A small audio frame classifier, trained from scratch.
Model: 3.23M parameters, arch crnn, norm batchnorm, widths [192, 288, 432, 640], rnn gru.
Training: muon at rate 0.025, 1400 steps, batches of 64, held-out accuracy 99%.
Data: 39062 training examples, 2.3 epochs.
Rows from block 4, named by matrix and row number. Each number is 50 + 15 x the weight over its row's rms, rounded and kept within 0 to 99. All counts start at 0. After the name is the row's rms in percent of the matrix's.
# conv: width-3 conv (model.blocks.4.conv.weight, 640x432x3), inputs 338-363, a 3 kernel for each
conv.112 089:51 56 72 30 42 33 75 52 37 71 53 34 34 39 44 65 65 66 29 29 27 17 30 31 39 50 49 41 54 56 58 65 76 35 36 49 62 48 43 64 90 43 28 32 55 59 81 99 35 51 45 39 44 54 51 43 38 56 55 55 15 31 35 67 72 79 33 56 46 56 56 41 37 39 28 46 38 61
conv.113 095:21 22 28 42 43 42 58 40 21 58 45 43 34 59 69 42 46 46 44 29 34 47 41 53 49 59 50 63 36 22 59 45 32 38 38 32 95 80 55 92 42 50 57 45 66 36 29 50 69 63 61 46 54 47 72 68 49 64 76 60 61 68 82 59 67 65 39 42 35 67 66 86 26 51 57 77 83 77
conv.114 093:31 29 32 25 19 28 84 73 57 43 53 60 27 37 41 53 47 46 44 36 45 43 30 23 63 63 57 78 63 70 53 50 63 47 26 50 28 36 38 50 38 23 44 45 37 41 47 43 53 62 55 50 36 33 43 49 42 57 64 65 22 35 24 22 24 20 67 68 82 47 43 51 46 63 68 38 44 51
conv.115 100:49 47 43 34 21 16 55 62 57 38 32 25 56 33 31 36 29 59 74 39 34 60 46 37 38 38 36 62 61 70 46 68 62 75 43 53 57 49 45 55 51 63 50 66 53 99 84 71 46 46 67 62 40 37 62 60 46 43 40 55 56 64 59 47 55 52 52 35 43 34 42 16 61 50 49 76 94 82
conv.116 099:50 37 43 45 38 39 27 61 49 43 37 33 37 28 33 67 62 60 65 65 60 31 41 45 57 47 49 38 34 29 41 57 44 40 45 39 52 51 65 67 61 67 60 53 47 55 58 83 47 41 52 64 60 64 56 36 46 65 71 54 36 37 46 48 44 31 41 49 55 22 34 34 34 32 22 61 37 29
conv.117 094:59 57 61 44 47 50 43 52 58 61 70 67 49 55 54 29 40 53 49 60 51 49 49 53 44 29 29 56 52 50 41 19 46 32 37 54 43 31 18 50 51 26 27 27 31 37 35 38 61 52 54 31 35 33 66 72 81 69 70 61 66 73 77 48 48 53 62 57 41 50 34 40 40 44 32 56 69 52
conv.118 091:45 50 48 33 54 53 64 62 46 71 88 80 31 34 28 47 57 62 61 57 51 39 43 40 47 48 53 53 59 71 49 33 41 56 35 34 57 56 54 58 46 44 46 34 22 63 30 22 46 43 42 60 55 41 62 53 58 63 64 53 52 72 72 47 43 51 36 28 40 62 59 44 51 58 60 58 43 49
conv.119 091:73 68 71 32 41 60 49 54 73 66 68 79 53 69 52 25 39 54 55 56 53 46 57 67 46 53 64 64 55 72 73 70 65 27 45 41 42 35 44 65 61 65 65 69 54 48 42 42 36 33 49 58 55 50 57 52 65 44 61 50 62 56 46 61 60 59 68 66 60 49 59 54 36 41 49 57 58 47
conv.120 111:70 68 52 42 37 37 52 51 52 42 50 57 57 49 56 69 68 34 71 41 41 24 29 48 37 57 86 63 75 52 68 38 62 35 54 43 52 51 38 72 88 56 71 58 62 40 32 40 46 41 46 36 29 47 64 62 63 44 46 46 81 66 66 54 62 49 60 56 43 30 36 33 33 59 68 79 30 47
conv.121 101:59 59 61 59 74 87 37 47 22 72 70 47 63 68 66 57 53 53 14 26 42 37 28 11 58 67 65 42 41 44 46 44 51 06 34 17 54 53 53 67 57 53 66 57 51 48 47 55 23 25 18 16 29 33 28 47 65 49 42 34 65 41 54 47 50 47 29 30 29 50 55 50 34 28 25 39 50 40
conv.122 105:63 55 46 50 49 60 34 45 46 49 56 51 44 77 72 64 59 53 52 42 50 43 48 37 51 46 18 72 70 77 40 32 35 58 56 56 37 32 46 29 40 56 48 33 34 46 57 42 46 58 63 40 39 44 56 62 65 35 36 49 51 42 58 55 49 37 44 49 63 40 37 32 41 38 36 51 42 26
conv.123 112:54 55 53 53 55 48 48 39 49 61 57 59 27 61 57 58 44 62 57 38 42 53 39 40 83 93 99 53 35 49 58 46 57 32 30 53 61 43 65 57 21 64 69 66 54 57 46 52 38 36 34 50 44 37 73 63 59 62 56 29 25 35 37 53 46 27 51 59 46 41 38 52 67 55 67 29 53 52
conv.124 103:55 59 64 55 53 56 55 70 66 44 44 40 45 53 58 50 41 28 70 66 55 50 41 41 73 65 49 49 51 39 53 56 65 17 19 28 45 56 45 35 27 28 26 43 23 44 41 35 51 59 53 64 63 61 85 72 69 55 49 45 39 39 45 46 60 70 70 74 83 55 60 44 37 38 56 44 42 29
conv.125 097:63 51 46 74 69 83 48 47 62 57 59 66 67 38 35 49 65 51 32 41 50 36 31 16 37 57 46 45 66 98 25 45 53 67 62 41 71 66 77 70 48 22 70 42 36 46 58 55 59 45 48 38 39 40 76 79 54 47 38 29 43 46 65 73 69 94 41 53 56 54 52 42 51 33 60 47 71 40
conv.126 095:70 76 75 43 56 36 60 65 69 82 77 86 63 48 84 33 38 25 53 52 74 55 50 52 67 70 62 40 41 38 58 60 47 44 48 48 44 57 49 67 44 36 50 61 62 50 56 50 45 43 33 46 44 49 43 60 61 20 21 27 68 60 64 57 57 60 69 58 52 36 35 32 64 54 72 55 64 44
conv.127 098:55 57 50 63 45 48 63 59 52 39 53 55 61 56 52 56 67 63 54 52 52 42 43 53 66 66 48 24 27 49 35 16 00 56 31 33 36 44 45 16 54 64 52 64 50 51 49 51 68 57 47 49 57 75 46 51 61 48 45 55 58 60 29 35 28 16 53 71 64 56 41 25 39 39 45 73 66 58
conv.128 097:62 80 80 29 51 71 18 50 30 48 52 54 37 47 57 58 55 44 68 56 68 42 40 22 49 56 52 31 44 50 65 41 54 50 58 36 76 59 30 65 39 60 30 45 61 60 44 60 49 48 55 51 43 35 68 77 68 66 54 58 38 50 63 30 39 42 65 88 39 17 42 55 42 30 22 23 25 52
conv.129 092:66 57 43 60 43 50 33 45 26 59 76 72 63 63 65 38 51 54 38 35 29 50 32 21 46 50 52 68 55 48 53 54 77 32 32 26 44 37 37 62 52 51 27 43 53 44 36 39 95 69 82 51 52 51 23 55 46 55 54 54 54 63 66 60 41 33 47 64 63 73 64 53 62 66 62 51 50 71
conv.130 089:36 43 64 45 39 33 62 51 47 74 78 46 49 48 47 52 58 49 65 89 42 47 68 58 54 53 37 38 43 59 62 29 40 75 62 43 26 48 21 16 29 10 52 30 24 62 63 61 40 49 51 79 67 54 45 50 59 31 38 46 53 50 51 75 78 76 37 23 49 70 41 54 57 64 60 86 88 74
conv.131 097:14 27 36 51 51 58 72 73 59 55 64 63 27 45 33 62 67 66 55 58 79 64 66 48 45 35 30 66 74 72 71 74 74 52 47 57 60 69 83 69 65 36 46 27 27 65 54 44 44 62 53 47 43 52 43 44 37 30 40 40 59 79 84 52 57 59 71 69 37 73 80 77 52 45 42 37 55 56
conv.132 091:51 54 49 52 51 50 79 50 43 39 38 33 45 59 51 55 61 78 31 45 56 50 51 65 64 55 53 73 57 55 77 64 71 68 43 45 53 49 32 61 48 59 31 16 11 63 56 45 85 65 59 45 53 65 66 64 75 48 59 49 37 21 21 45 37 12 49 43 45 47 99 89 49 54 43 68 63 58
conv.133 103:18 28 34 82 62 51 76 48 41 61 58 57 47 41 59 39 43 49 32 36 36 48 53 50 31 50 76 54 55 56 44 47 72 77 27 32 18 32 51 45 42 22 29 43 62 48 59 52 61 62 72 65 60 61 50 61 30 37 50 84 35 31 43 46 39 47 42 39 64 49 62 35 49 50 32 28 44 79
conv.134 116:35 67 55 60 66 65 40 57 47 47 59 82 55 50 35 57 67 66 60 41 52 60 51 55 53 45 39 56 75 56 24 38 55 42 46 35 36 51 54 44 59 63 57 42 24 47 43 23 17 26 44 50 39 49 47 68 75 26 35 39 40 55 65 44 39 51 21 73 53 62 53 52 62 34 16 34 60 40
conv.135 096:66 61 53 44 38 47 62 45 50 64 54 57 43 28 25 38 38 56 45 45 41 63 53 43 81 67 42 64 54 50 52 38 28 24 17 57 61 36 25 57 47 83 78 53 40 43 46 63 20 32 37 38 44 57 36 36 27 28 36 35 47 44 57 46 55 36 37 45 43 55 52 55 68 45 30 55 32 29
conv.136 102:50 50 60 31 55 66 54 69 49 51 47 49 50 38 47 33 60 70 34 42 42 28 27 23 63 58 69 43 63 57 68 40 35 39 41 65 81 82 77 34 32 37 52 73 60 82 71 45 48 32 34 53 53 35 60 75 61 45 52 61 30 34 39 73 59 48 66 53 37 44 67 58 65 60 62 51 56 48
conv.137 111:37 50 49 28 40 37 43 41 57 50 59 70 67 75 62 56 64 54 39 49 53 34 44 65 58 45 40 53 55 40 27 46 52 41 61 40 56 77 75 36 40 68 62 52 73 72 65 36 78 85 83 25 30 54 39 44 12 52 48 53 60 46 27 65 68 61 50 49 62 44 47 62 72 83 72 56 61 39
conv.138 093:60 53 59 56 58 56 42 52 53 46 56 56 66 63 45 62 64 60 34 44 66 56 69 79 55 55 59 50 50 51 39 58 55 50 41 26 63 65 79 46 55 23 53 70 57 55 45 29 39 43 53 63 58 51 79 72 72 45 46 32 29 33 47 50 56 51 33 28 44 38 51 24 53 42 47 65 47 62
conv.139 094:24 38 52 44 50 45 24 29 52 06 17 25 39 42 50 31 47 50 33 44 38 89 99 97 75 63 62 62 52 54 40 48 41 73 50 30 24 36 37 65 59 65 64 46 40 77 69 50 70 60 52 35 36 29 42 37 48 55 65 55 53 63 68 59 61 67 40 35 51 64 50 52 35 45 44 80 71 85
conv.140 091:48 57 74 51 46 43 58 47 40 69 63 67 45 54 47 35 22 35 39 23 45 47 50 44 28 20 27 78 57 58 70 69 58 29 32 34 46 44 46 64 48 48 53 73 54 62 71 68 53 48 45 27 34 49 57 58 51 43 51 57 90 81 88 49 55 61 42 40 50 25 37 53 16 24 22 25 49 59
conv.141 099:79 86 85 71 62 45 39 32 49 48 47 46 52 47 59 52 42 57 82 67 75 49 43 30 42 37 52 55 85 88 44 58 42 69 38 53 51 43 48 62 54 64 40 31 35 61 56 56 75 72 71 49 46 51 43 50 56 32 36 51 52 51 35 40 42 47 58 37 55 64 58 53 31 37 59 29 48 50
conv.142 096:43 56 58 65 47 55 86 72 74 58 57 56 55 60 45 56 54 56 53 80 89 66 75 77 41 36 47 77 58 55 71 73 76 51 42 14 69 75 71 57 31 49 41 20 29 58 63 52 73 67 77 57 60 55 70 72 69 38 45 44 69 58 62 51 51 50 84 39 32 49 50 42 63 62 50 72 55 33
conv.143 094:09 17 21 51 48 46 40 64 83 43 54 55 38 32 46 42 43 33 47 49 65 32 48 54 33 35 50 58 45 31 51 50 45 37 50 52 11 16 19 47 44 60 55 50 40 57 47 63 56 47 51 80 82 60 46 41 46 47 48 39 44 61 54 38 41 39 99 57 53 48 41 36 64 53 57 34 46 38
conv.144 107:51 55 47 70 69 75 57 70 83 45 40 64 53 64 45 61 48 58 68 64 76 39 41 58 33 39 41 50 43 37 45 40 32 39 36 36 60 64 55 55 63 63 64 60 54 39 26 20 73 89 99 75 72 81 58 59 37 35 49 42 52 53 33 48 47 33 40 55 59 63 59 52 21 26 33 44 52 52
conv.145 108:52 44 60 38 46 52 47 43 49 28 28 36 71 61 60 32 42 45 63 76 65 44 46 32 61 55 50 42 46 49 43 34 16 59 42 62 52 48 36 58 48 47 58 53 46 40 55 49 52 54 44 57 65 67 44 22 61 61 60 42 25 39 30 65 56 49 63 30 34 52 57 74 41 46 47 36 47 48
conv.146 093:47 57 82 60 60 42 49 46 61 50 61 68 28 54 73 55 60 60 65 72 51 65 55 62 46 45 50 26 43 50 54 41 44 12 36 27 70 70 85 37 31 35 30 32 47 57 26 39 55 61 56 57 48 32 44 31 25 42 50 48 51 52 53 55 56 49 90 40 42 34 25 46 48 45 55 67 73 80
conv.147 091:64 71 60 65 77 69 60 74 73 33 47 63 32 40 46 61 50 58 69 83 83 44 43 27 58 35 19 83 68 72 61 57 46 76 41 52 55 45 54 33 39 22 43 32 24 54 51 46 66 58 51 36 42 46 67 53 60 59 52 45 45 57 84 51 64 70 44 37 37 47 72 57 47 55 36 77 61 54
conv.148 100:53 53 48 45 53 45 38 53 87 55 65 78 56 53 45 59 71 78 58 65 60 63 52 51 25 41 50 70 55 57 63 48 58 51 46 45 40 51 56 72 62 58 61 43 31 61 55 64 50 38 41 51 62 72 36 47 69 35 29 41 52 36 58 43 43 42 37 46 43 43 43 45 44 49 66 44 30 46
conv.149 097:49 48 48 13 25 31 36 61 75 63 66 66 57 43 61 20 34 43 56 54 64 33 46 67 32 37 28 35 54 66 41 52 40 58 63 87 28 38 39 17 40 32 35 38 47 52 61 44 39 37 43 48 46 45 53 56 53 49 52 67 70 66 90 58 42 39 64 43 34 38 50 30 53 46 55 60 59 67
conv.150 100:26 37 35 60 52 36 67 65 40 48 32 30 63 61 70 63 66 46 74 67 40 63 65 61 62 80 60 47 60 41 59 53 48 56 60 42 40 34 39 58 51 45 39 52 48 66 56 58 34 37 47 30 36 48 47 48 56 39 51 64 67 40 24 55 55 76 39 44 67 59 64 59 44 56 39 61 70 39
conv.151 109:52 71 55 22 35 53 41 55 66 52 69 68 91 88 67 44 48 41 49 48 47 28 73 98 49 51 45 52 69 61 52 34 19 48 51 75 33 55 52 47 30 48 52 48 48 56 63 75 20 30 36 56 67 93 37 38 47 24 18 23 29 21 14 61 64 65 44 61 52 47 45 55 46 42 53 36 15 56
conv.152 094:55 56 54 44 46 56 29 71 57 65 65 62 55 66 46 37 32 45 37 38 58 28 38 54 31 69 61 47 55 46 48 62 52 56 46 53 60 59 35 39 61 34 40 59 48 55 53 42 55 64 66 57 60 67 45 44 40 39 48 76 44 55 29 54 66 69 28 46 43 66 37 49 53 62 41 59 32 54
conv.153 104:60 61 58 66 63 51 63 39 45 60 44 44 85 58 48 60 56 50 42 47 86 55 42 47 57 69 60 52 44 40 41 55 44 35 29 51 46 40 44 78 52 79 43 17 25 50 53 54 59 58 65 66 59 59 25 35 33 39 39 29 48 29 19 31 40 23 68 67 64 47 33 23 34 32 29 66 54 52
conv.154 100:55 51 68 50 68 55 52 69 70 48 60 51 35 62 60 51 45 31 74 61 68 45 50 54 52 54 70 40 36 34 26 69 55 42 47 47 51 47 64 50 32 32 44 48 19 42 49 68 26 26 39 35 35 28 38 34 65 56 58 42 41 55 49 47 42 57 46 38 45 73 43 77 55 66 47 25 36 37
conv.155 105:42 46 69 12 14 23 54 57 66 55 49 62 28 24 41 51 46 59 63 50 57 82 73 76 46 49 82 46 55 71 56 70 76 43 61 32 53 46 80 67 68 51 38 67 67 45 47 50 50 64 89 42 33 50 52 53 48 52 57 53 46 74 72 46 39 55 47 37 42 26 39 18 43 63 73 42 65 70
conv.156 088:58 52 49 48 46 37 40 46 58 50 59 60 48 50 58 42 34 46 57 30 62 26 30 34 28 32 40 43 28 45 38 53 59 73 56 49 34 36 37 63 59 52 39 51 53 48 55 44 65 64 67 53 48 49 51 48 49 42 38 36 66 55 60 51 39 32 32 52 62 11 33 26 62 39 42 48 44 26
conv.157 092:32 32 31 77 77 74 37 59 72 67 71 76 56 75 64 33 50 49 62 42 44 53 66 76 59 41 38 55 71 73 49 32 68 42 62 69 25 56 48 55 70 61 19 31 50 41 41 24 70 72 78 45 57 64 63 54 53 62 56 76 29 59 32 47 47 51 40 71 69 68 69 30 48 42 34 55 29 28
conv.158 103:31 36 36 47 63 67 53 32 13 72 58 55 45 47 60 62 56 43 54 46 37 57 65 57 82 43 33 53 65 66 56 61 49 29 25 33 64 40 60 55 30 64 36 39 38 62 58 57 48 39 38 68 41 45 58 74 55 74 61 55 41 65 47 29 54 64 62 32 42 73 56 40 40 51 45 62 42 37
conv.159 093:71 74 73 65 60 67 48 34 40 49 49 53 44 48 48 41 66 48 76 73 66 60 71 58 50 63 66 59 46 57 70 82 66 34 33 62 42 40 28 23 31 65 46 39 30 40 28 32 48 63 71 63 58 56 18 42 53 75 70 65 52 50 53 48 42 68 45 49 30 45 43 35 39 47 38 54 46 79
conv.160 101:29 43 57 51 56 34 26 35 70 53 36 40 42 36 47 57 60 49 63 40 67 39 33 39 60 57 76 44 44 55 53 38 27 34 80 57 51 64 54 49 51 54 51 51 65 56 41 62 36 39 50 60 64 73 37 31 41 31 42 44 38 54 54 34 57 57 27 55 99 50 43 50 33 55 66 49 52 36
conv.161 101:51 53 61 58 57 52 28 36 30 35 35 37 38 69 76 55 52 40 46 38 61 45 46 43 83 81 80 48 53 57 88 65 52 52 56 66 46 53 55 43 41 46 50 44 53 49 50 48 54 65 73 43 32 22 36 33 47 54 53 61 65 61 65 63 53 55 54 56 53 40 46 30 60 59 56 38 46 57
conv.162 094:58 60 63 57 65 51 19 06 14 44 50 63 37 53 42 53 56 60 54 35 28 29 41 47 33 38 36 81 59 76 70 75 66 52 83 56 62 52 63 15 43 73 54 70 79 44 50 57 60 44 46 46 42 34 40 41 49 46 33 16 51 49 24 48 59 69 64 62 70 58 69 45 32 32 23 54 47 46
conv.163 100:48 40 32 66 58 69 26 60 74 38 43 35 40 59 20 47 58 46 50 39 15 42 55 71 79 51 37 71 67 67 61 49 45 33 63 60 39 44 38 34 60 65 46 39 41 46 46 51 34 48 64 39 42 36 32 44 42 35 35 54 40 46 37 36 41 58 59 61 47 68 61 79 77 71 49 53 61 62
conv.164 094:52 55 55 67 52 43 61 26 39 53 60 53 61 36 27 62 64 53 47 52 54 19 19 25 47 43 38 58 33 36 80 51 49 63 47 37 47 39 50 04 25 24 45 26 34 43 53 35 61 57 46 61 31 18 50 64 60 40 44 36 49 55 83 52 40 41 74 40 40 61 58 63 57 46 44 54 61 72
conv.165 104:51 50 44 47 57 65 50 60 25 45 55 43 50 43 46 18 44 45 36 22 51 69 60 43 56 65 62 53 57 41 64 65 79 33 53 46 32 43 39 50 72 58 49 44 54 77 67 71 42 44 37 41 36 29 48 43 88 29 37 34 62 67 45 61 63 64 49 51 33 57 59 55 52 42 58 64 72 46
conv.166 098:69 64 62 44 49 45 62 55 28 51 41 36 16 33 24 58 59 61 59 90 77 28 27 32 52 45 27 56 53 48 26 42 11 71 82 80 47 49 51 53 49 33 37 29 53 46 45 53 43 45 45 48 55 70 71 45 35 32 33 52 41 56 55 70 81 83 49 53 73 55 46 72 35 35 31 55 40 50
conv.167 099:42 38 41 74 61 57 39 69 55 53 60 76 53 45 52 35 27 35 28 28 41 63 70 69 73 69 75 43 51 30 61 72 58 08 38 20 77 58 44 31 27 45 57 67 44 68 60 65 36 43 50 51 58 59 73 58 43 29 42 46 48 66 41 26 41 46 46 86 49 52 54 30 73 83 72 58 43 43
conv.168 093:53 54 61 58 49 51 25 38 57 43 55 44 63 40 51 52 46 44 20 41 24 56 59 33 52 46 47 56 39 43 68 66 53 76 62 48 44 39 42 48 58 54 63 28 48 48 54 45 51 51 45 59 43 43 35 56 48 52 63 82 49 51 60 32 57 85 42 36 59 48 50 43 40 43 52 22 18 43
conv.169 104:55 58 54 28 41 31 66 67 69 43 46 54 20 33 74 74 62 49 61 51 46 47 54 39 48 34 31 49 27 24 33 21 22 55 58 66 20 36 23 56 22 36 69 82 59 41 42 35 39 43 48 31 38 38 68 37 41 56 62 48 61 54 59 52 69 55 58 65 62 32 27 47 36 41 55 47 88 52
conv.170 096:56 58 45 22 18 32 35 37 41 32 44 60 18 57 47 46 39 47 48 49 51 50 76 99 80 58 63 33 49 40 18 20 25 41 51 45 53 50 26 47 25 55 71 71 60 52 62 74 45 43 56 44 60 59 27 19 09 26 29 32 60 39 29 59 40 28 50 47 27 61 62 91 42 50 60 58 37 38
conv.171 115:59 59 70 78 71 40 39 34 25 48 40 25 44 28 59 51 48 45 60 49 34 32 30 63 59 60 50 65 63 57 64 51 34 75 62 53 61 58 49 61 53 31 43 39 35 36 28 48 53 54 50 72 72 65 53 60 53 55 66 59 52 53 48 53 35 41 71 76 79 44 50 41 62 46 36 52 60 58
conv.172 100:63 51 53 56 30 28 42 39 55 46 50 44 41 49 20 43 56 55 56 47 17 46 45 40 52 54 69 22 40 62 32 45 52 42 54 63 59 44 52 50 57 55 48 44 27 40 44 33 22 42 42 47 39 53 28 70 47 79 72 73 53 61 65 50 42 57 55 49 48 56 43 79 57 58 69 46 41 45
conv.173 091:45 39 49 52 45 37 79 54 49 28 22 26 52 52 46 64 68 54 67 35 28 40 41 38 55 44 44 65 39 32 39 39 48 79 80 63 47 41 59 56 56 93 49 45 29 51 56 71 41 43 38 54 63 55 86 62 57 67 59 75 57 56 61 78 67 46 41 42 16 25 36 50 61 42 36 51 47 62
conv.174 109:26 31 40 71 70 77 53 57 45 48 50 45 63 66 55 80 64 44 36 36 54 41 49 52 25 27 21 47 48 39 59 42 51 57 97 32 38 41 39 65 42 53 38 50 42 50 61 73 44 45 48 36 49 42 51 50 31 36 41 40 48 34 42 42 57 38 28 14 00 28 50 61 13 46 46 67 34 48
conv.175 102:45 43 27 44 66 66 63 67 52 60 53 40 43 40 59 57 57 66 45 59 43 45 43 24 72 53 61 37 46 58 82 60 71 86 60 54 37 33 24 45 43 51 62 52 35 56 49 45 48 51 43 59 62 55 47 53 57 50 67 69 84 69 80 41 39 32 54 43 48 48 37 54 60 57 58 53 36 42
conv.176 096:57 52 40 46 45 36 67 60 32 71 53 56 41 36 59 49 43 48 52 56 53 66 72 65 68 69 64 41 36 30 61 52 56 35 56 41 44 40 37 61 43 54 54 74 61 33 24 35 63 62 61 43 44 34 64 75 73 36 49 56 44 37 37 72 63 49 39 63 35 58 69 61 54 63 68 30 33 41
conv.177 107:68 60 56 54 45 40 51 64 45 72 72 68 79 41 53 54 47 45 51 50 58 61 48 46 53 39 45 50 48 66 32 32 33 48 37 72 36 28 18 60 67 58 27 52 57 38 43 55 49 64 60 60 66 74 55 44 51 58 62 58 56 52 30 57 54 59 64 53 33 41 59 63 65 79 84 52 55 52
conv.178 101:64 53 44 50 46 57 30 59 56 54 55 61 61 72 77 59 54 58 61 41 58 45 49 46 30 33 27 54 62 71 72 83 69 40 56 69 65 59 59 45 37 38 67 66 22 61 68 64 45 44 46 58 55 53 57 52 47 68 68 77 38 64 54 52 64 65 29 50 41 59 46 43 53 62 75 43 48 44
conv.179 097:50 45 34 53 47 37 65 60 53 56 45 35 47 56 49 31 38 71 38 37 46 50 49 41 78 66 53 44 51 64 44 39 35 50 36 36 45 55 32 43 59 59 20 46 53 41 53 50 54 55 75 40 40 43 25 34 40 59 50 45 48 37 52 63 57 60 63 72 58 37 51 47 59 62 51 48 51 47
conv.180 100:46 50 58 48 50 76 64 62 75 64 65 64 43 47 74 37 41 56 31 61 60 74 69 70 60 44 30 77 74 50 69 37 28 38 25 80 38 45 63 47 52 47 41 17 54 37 31 29 59 43 37 50 38 54 68 74 69 63 68 57 40 58 49 54 49 46 91 50 53 23 22 41 46 43 50 48 71 44
conv.181 097:09 10 12 49 62 71 53 55 36 37 36 38 45 56 70 40 43 51 37 36 30 49 44 38 49 34 44 37 51 62 63 56 42 50 47 23 73 79 63 30 36 40 58 46 55 46 38 37 43 54 39 61 67 60 51 38 40 59 61 66 37 19 54 51 52 64 53 53 62 43 55 83 40 38 63 59 53 76
conv.182 097:31 34 31 69 67 69 30 31 27 43 48 48 61 71 46 24 49 62 51 75 55 43 53 55 67 60 79 31 41 44 44 36 57 65 41 84 42 44 42 58 42 50 70 65 49 54 61 48 52 53 60 53 53 53 50 35 63 51 59 54 54 36 49 79 74 70 50 38 45 28 34 51 34 50 70 36 24 33
conv.183 095:43 40 47 72 71 74 39 51 19 25 17 24 38 72 24 54 56 44 53 51 35 42 56 52 76 71 66 34 46 51 74 53 41 48 77 89 37 64 73 48 63 48 08 53 57 50 68 74 49 49 40 76 79 75 38 38 34 45 44 46 23 29 20 80 63 49 81 61 48 81 84 89 39 42 24 51 68 75
conv.184 096:52 59 47 49 53 56 46 37 22 32 53 45 25 40 36 35 69 55 58 48 36 54 58 44 58 50 73 75 47 51 45 50 46 66 66 73 49 59 43 38 99 78 66 51 65 39 47 36 51 67 70 53 30 24 54 47 81 57 57 59 49 43 45 58 45 33 70 49 48 43 63 63 56 39 20 46 63 65
conv.185 115:60 58 67 41 43 45 65 65 41 47 41 33 15 34 35 53 35 27 55 58 74 59 41 40 46 70 99 49 52 35 59 57 51 39 24 50 86 75 49 61 62 47 41 28 42 35 44 44 48 40 32 58 73 57 32 42 27 77 80 82 34 47 42 59 58 56 51 65 64 34 28 29 51 62 84 41 45 60
conv.186 103:49 46 65 91 66 78 44 63 76 37 44 48 56 67 52 56 49 50 64 50 40 54 37 37 36 33 61 42 39 43 50 57 38 61 58 68 59 44 52 39 58 45 47 37 91 72 50 42 95 76 82 61 70 64 55 40 50 36 41 38 35 46 40 32 24 33 45 58 62 66 64 42 68 68 45 41 49 65
conv.187 101:55 53 66 38 45 41 61 61 46 49 41 25 30 44 39 41 42 50 47 51 35 30 39 46 23 37 45 38 52 60 31 48 80 87 67 77 65 50 49 41 60 46 68 51 42 59 47 44 60 51 56 52 49 67 40 51 74 23 27 46 58 40 26 55 46 31 58 64 51 26 50 71 55 36 24 71 71 62
conv.188 107:34 47 54 51 63 56 23 28 26 48 47 30 57 72 75 56 36 39 39 52 61 56 56 58 50 46 47 59 49 33 34 30 42 23 23 71 37 46 31 24 64 41 72 62 66 55 58 69 42 45 51 32 28 26 32 36 45 48 43 39 48 67 67 42 57 47 23 18 48 53 58 81 66 58 56 59 89 32
conv.189 096:51 63 56 26 43 47 49 53 39 48 42 38 56 31 19 51 35 81 43 09 38 61 81 86 45 47 61 82 79 67 45 55 48 33 44 27 52 47 44 64 63 66 41 45 34 37 44 30 55 55 41 39 49 46 61 57 33 23 39 43 28 40 20 53 42 42 47 58 40 45 43 78 34 40 64 43 63 45
conv.190 092:44 51 51 71 68 71 15 49 42 46 49 54 59 56 41 38 48 48 41 40 59 32 60 46 23 29 41 55 55 44 39 50 27 83 66 54 51 62 46 52 57 30 45 55 66 56 53 49 60 49 48 45 63 49 55 66 68 56 59 56 45 62 36 60 42 45 28 53 35 69 82 82 59 60 59 42 42 27
conv.191 099:38 41 37 29 42 42 51 33 46 60 60 61 80 72 80 47 27 17 65 75 59 50 44 34 39 37 18 53 31 46 60 49 71 71 58 60 52 35 40 49 68 72 60 41 44 48 44 45 61 50 46 73 70 70 40 51 49 61 75 77 72 45 37 42 59 69 62 42 32 55 64 60 47 41 32 50 54 65
conv.192 097:50 44 22 57 53 60 26 71 76 34 36 52 40 25 12 51 60 73 66 66 46 48 68 85 41 45 51 26 26 25 52 38 67 25 56 51 47 33 42 38 29 02 42 31 19 45 42 37 67 59 78 55 49 33 25 34 35 58 54 45 32 56 79 57 42 57 46 12 17 72 87 62 55 53 71 58 80 59
conv.193 089:41 47 41 47 32 46 48 52 45 69 71 66 62 53 79 53 44 51 69 63 49 67 56 69 57 38 43 50 54 40 53 44 63 31 16 55 66 65 43 31 45 51 83 56 53 55 55 49 69 73 69 82 69 43 58 45 44 36 43 46 50 48 60 61 57 47 24 62 64 27 29 30 51 36 37 56 46 41
conv.194 105:47 56 51 67 83 87 53 56 50 37 29 24 52 24 20 67 59 58 55 67 58 38 56 71 57 66 61 49 51 43 64 52 89 47 23 40 48 58 46 36 42 36 47 48 36 68 58 55 45 53 47 42 55 67 55 43 53 58 58 62 43 43 19 52 50 40 28 43 42 31 43 54 53 51 49 51 30 22
conv.195 097:39 34 34 66 67 49 46 54 40 64 57 57 37 74 49 58 54 46 63 57 50 72 59 34 73 73 64 50 46 51 62 61 61 56 52 76 54 39 48 51 51 60 60 59 57 56 46 48 38 27 14 54 58 55 24 48 58 65 67 64 58 45 61 65 48 59 66 39 44 51 51 47 37 45 59 54 46 96
conv.196 101:18 25 26 60 63 62 38 34 41 44 52 46 36 52 66 49 51 67 23 36 44 41 42 39 45 53 69 34 30 30 49 65 45 50 38 61 61 62 74 73 65 73 60 53 64 63 47 62 56 54 58 35 45 38 81 70 73 64 55 37 49 65 40 61 72 71 32 41 47 54 64 90 49 36 36 78 52 49
conv.197 108:58 46 62 56 56 50 60 75 68 57 60 57 53 47 62 48 45 45 72 52 37 51 37 38 70 73 45 45 68 72 60 47 53 50 38 80 55 38 37 58 35 43 53 55 81 63 54 48 62 45 35 71 63 57 56 52 34 31 30 20 53 55 51 54 55 67 56 36 64 48 52 41 51 50 49 25 79 33
conv.198 103:50 45 44 51 51 42 42 31 35 76 71 55 56 55 61 58 70 67 43 50 48 52 63 60 44 52 60 53 34 31 50 55 45 44 39 67 40 41 41 34 66 65 55 51 44 46 51 50 36 40 27 53 26 27 50 32 56 24 38 40 42 40 39 24 27 33 51 36 36 44 47 68 46 40 53 70 60 56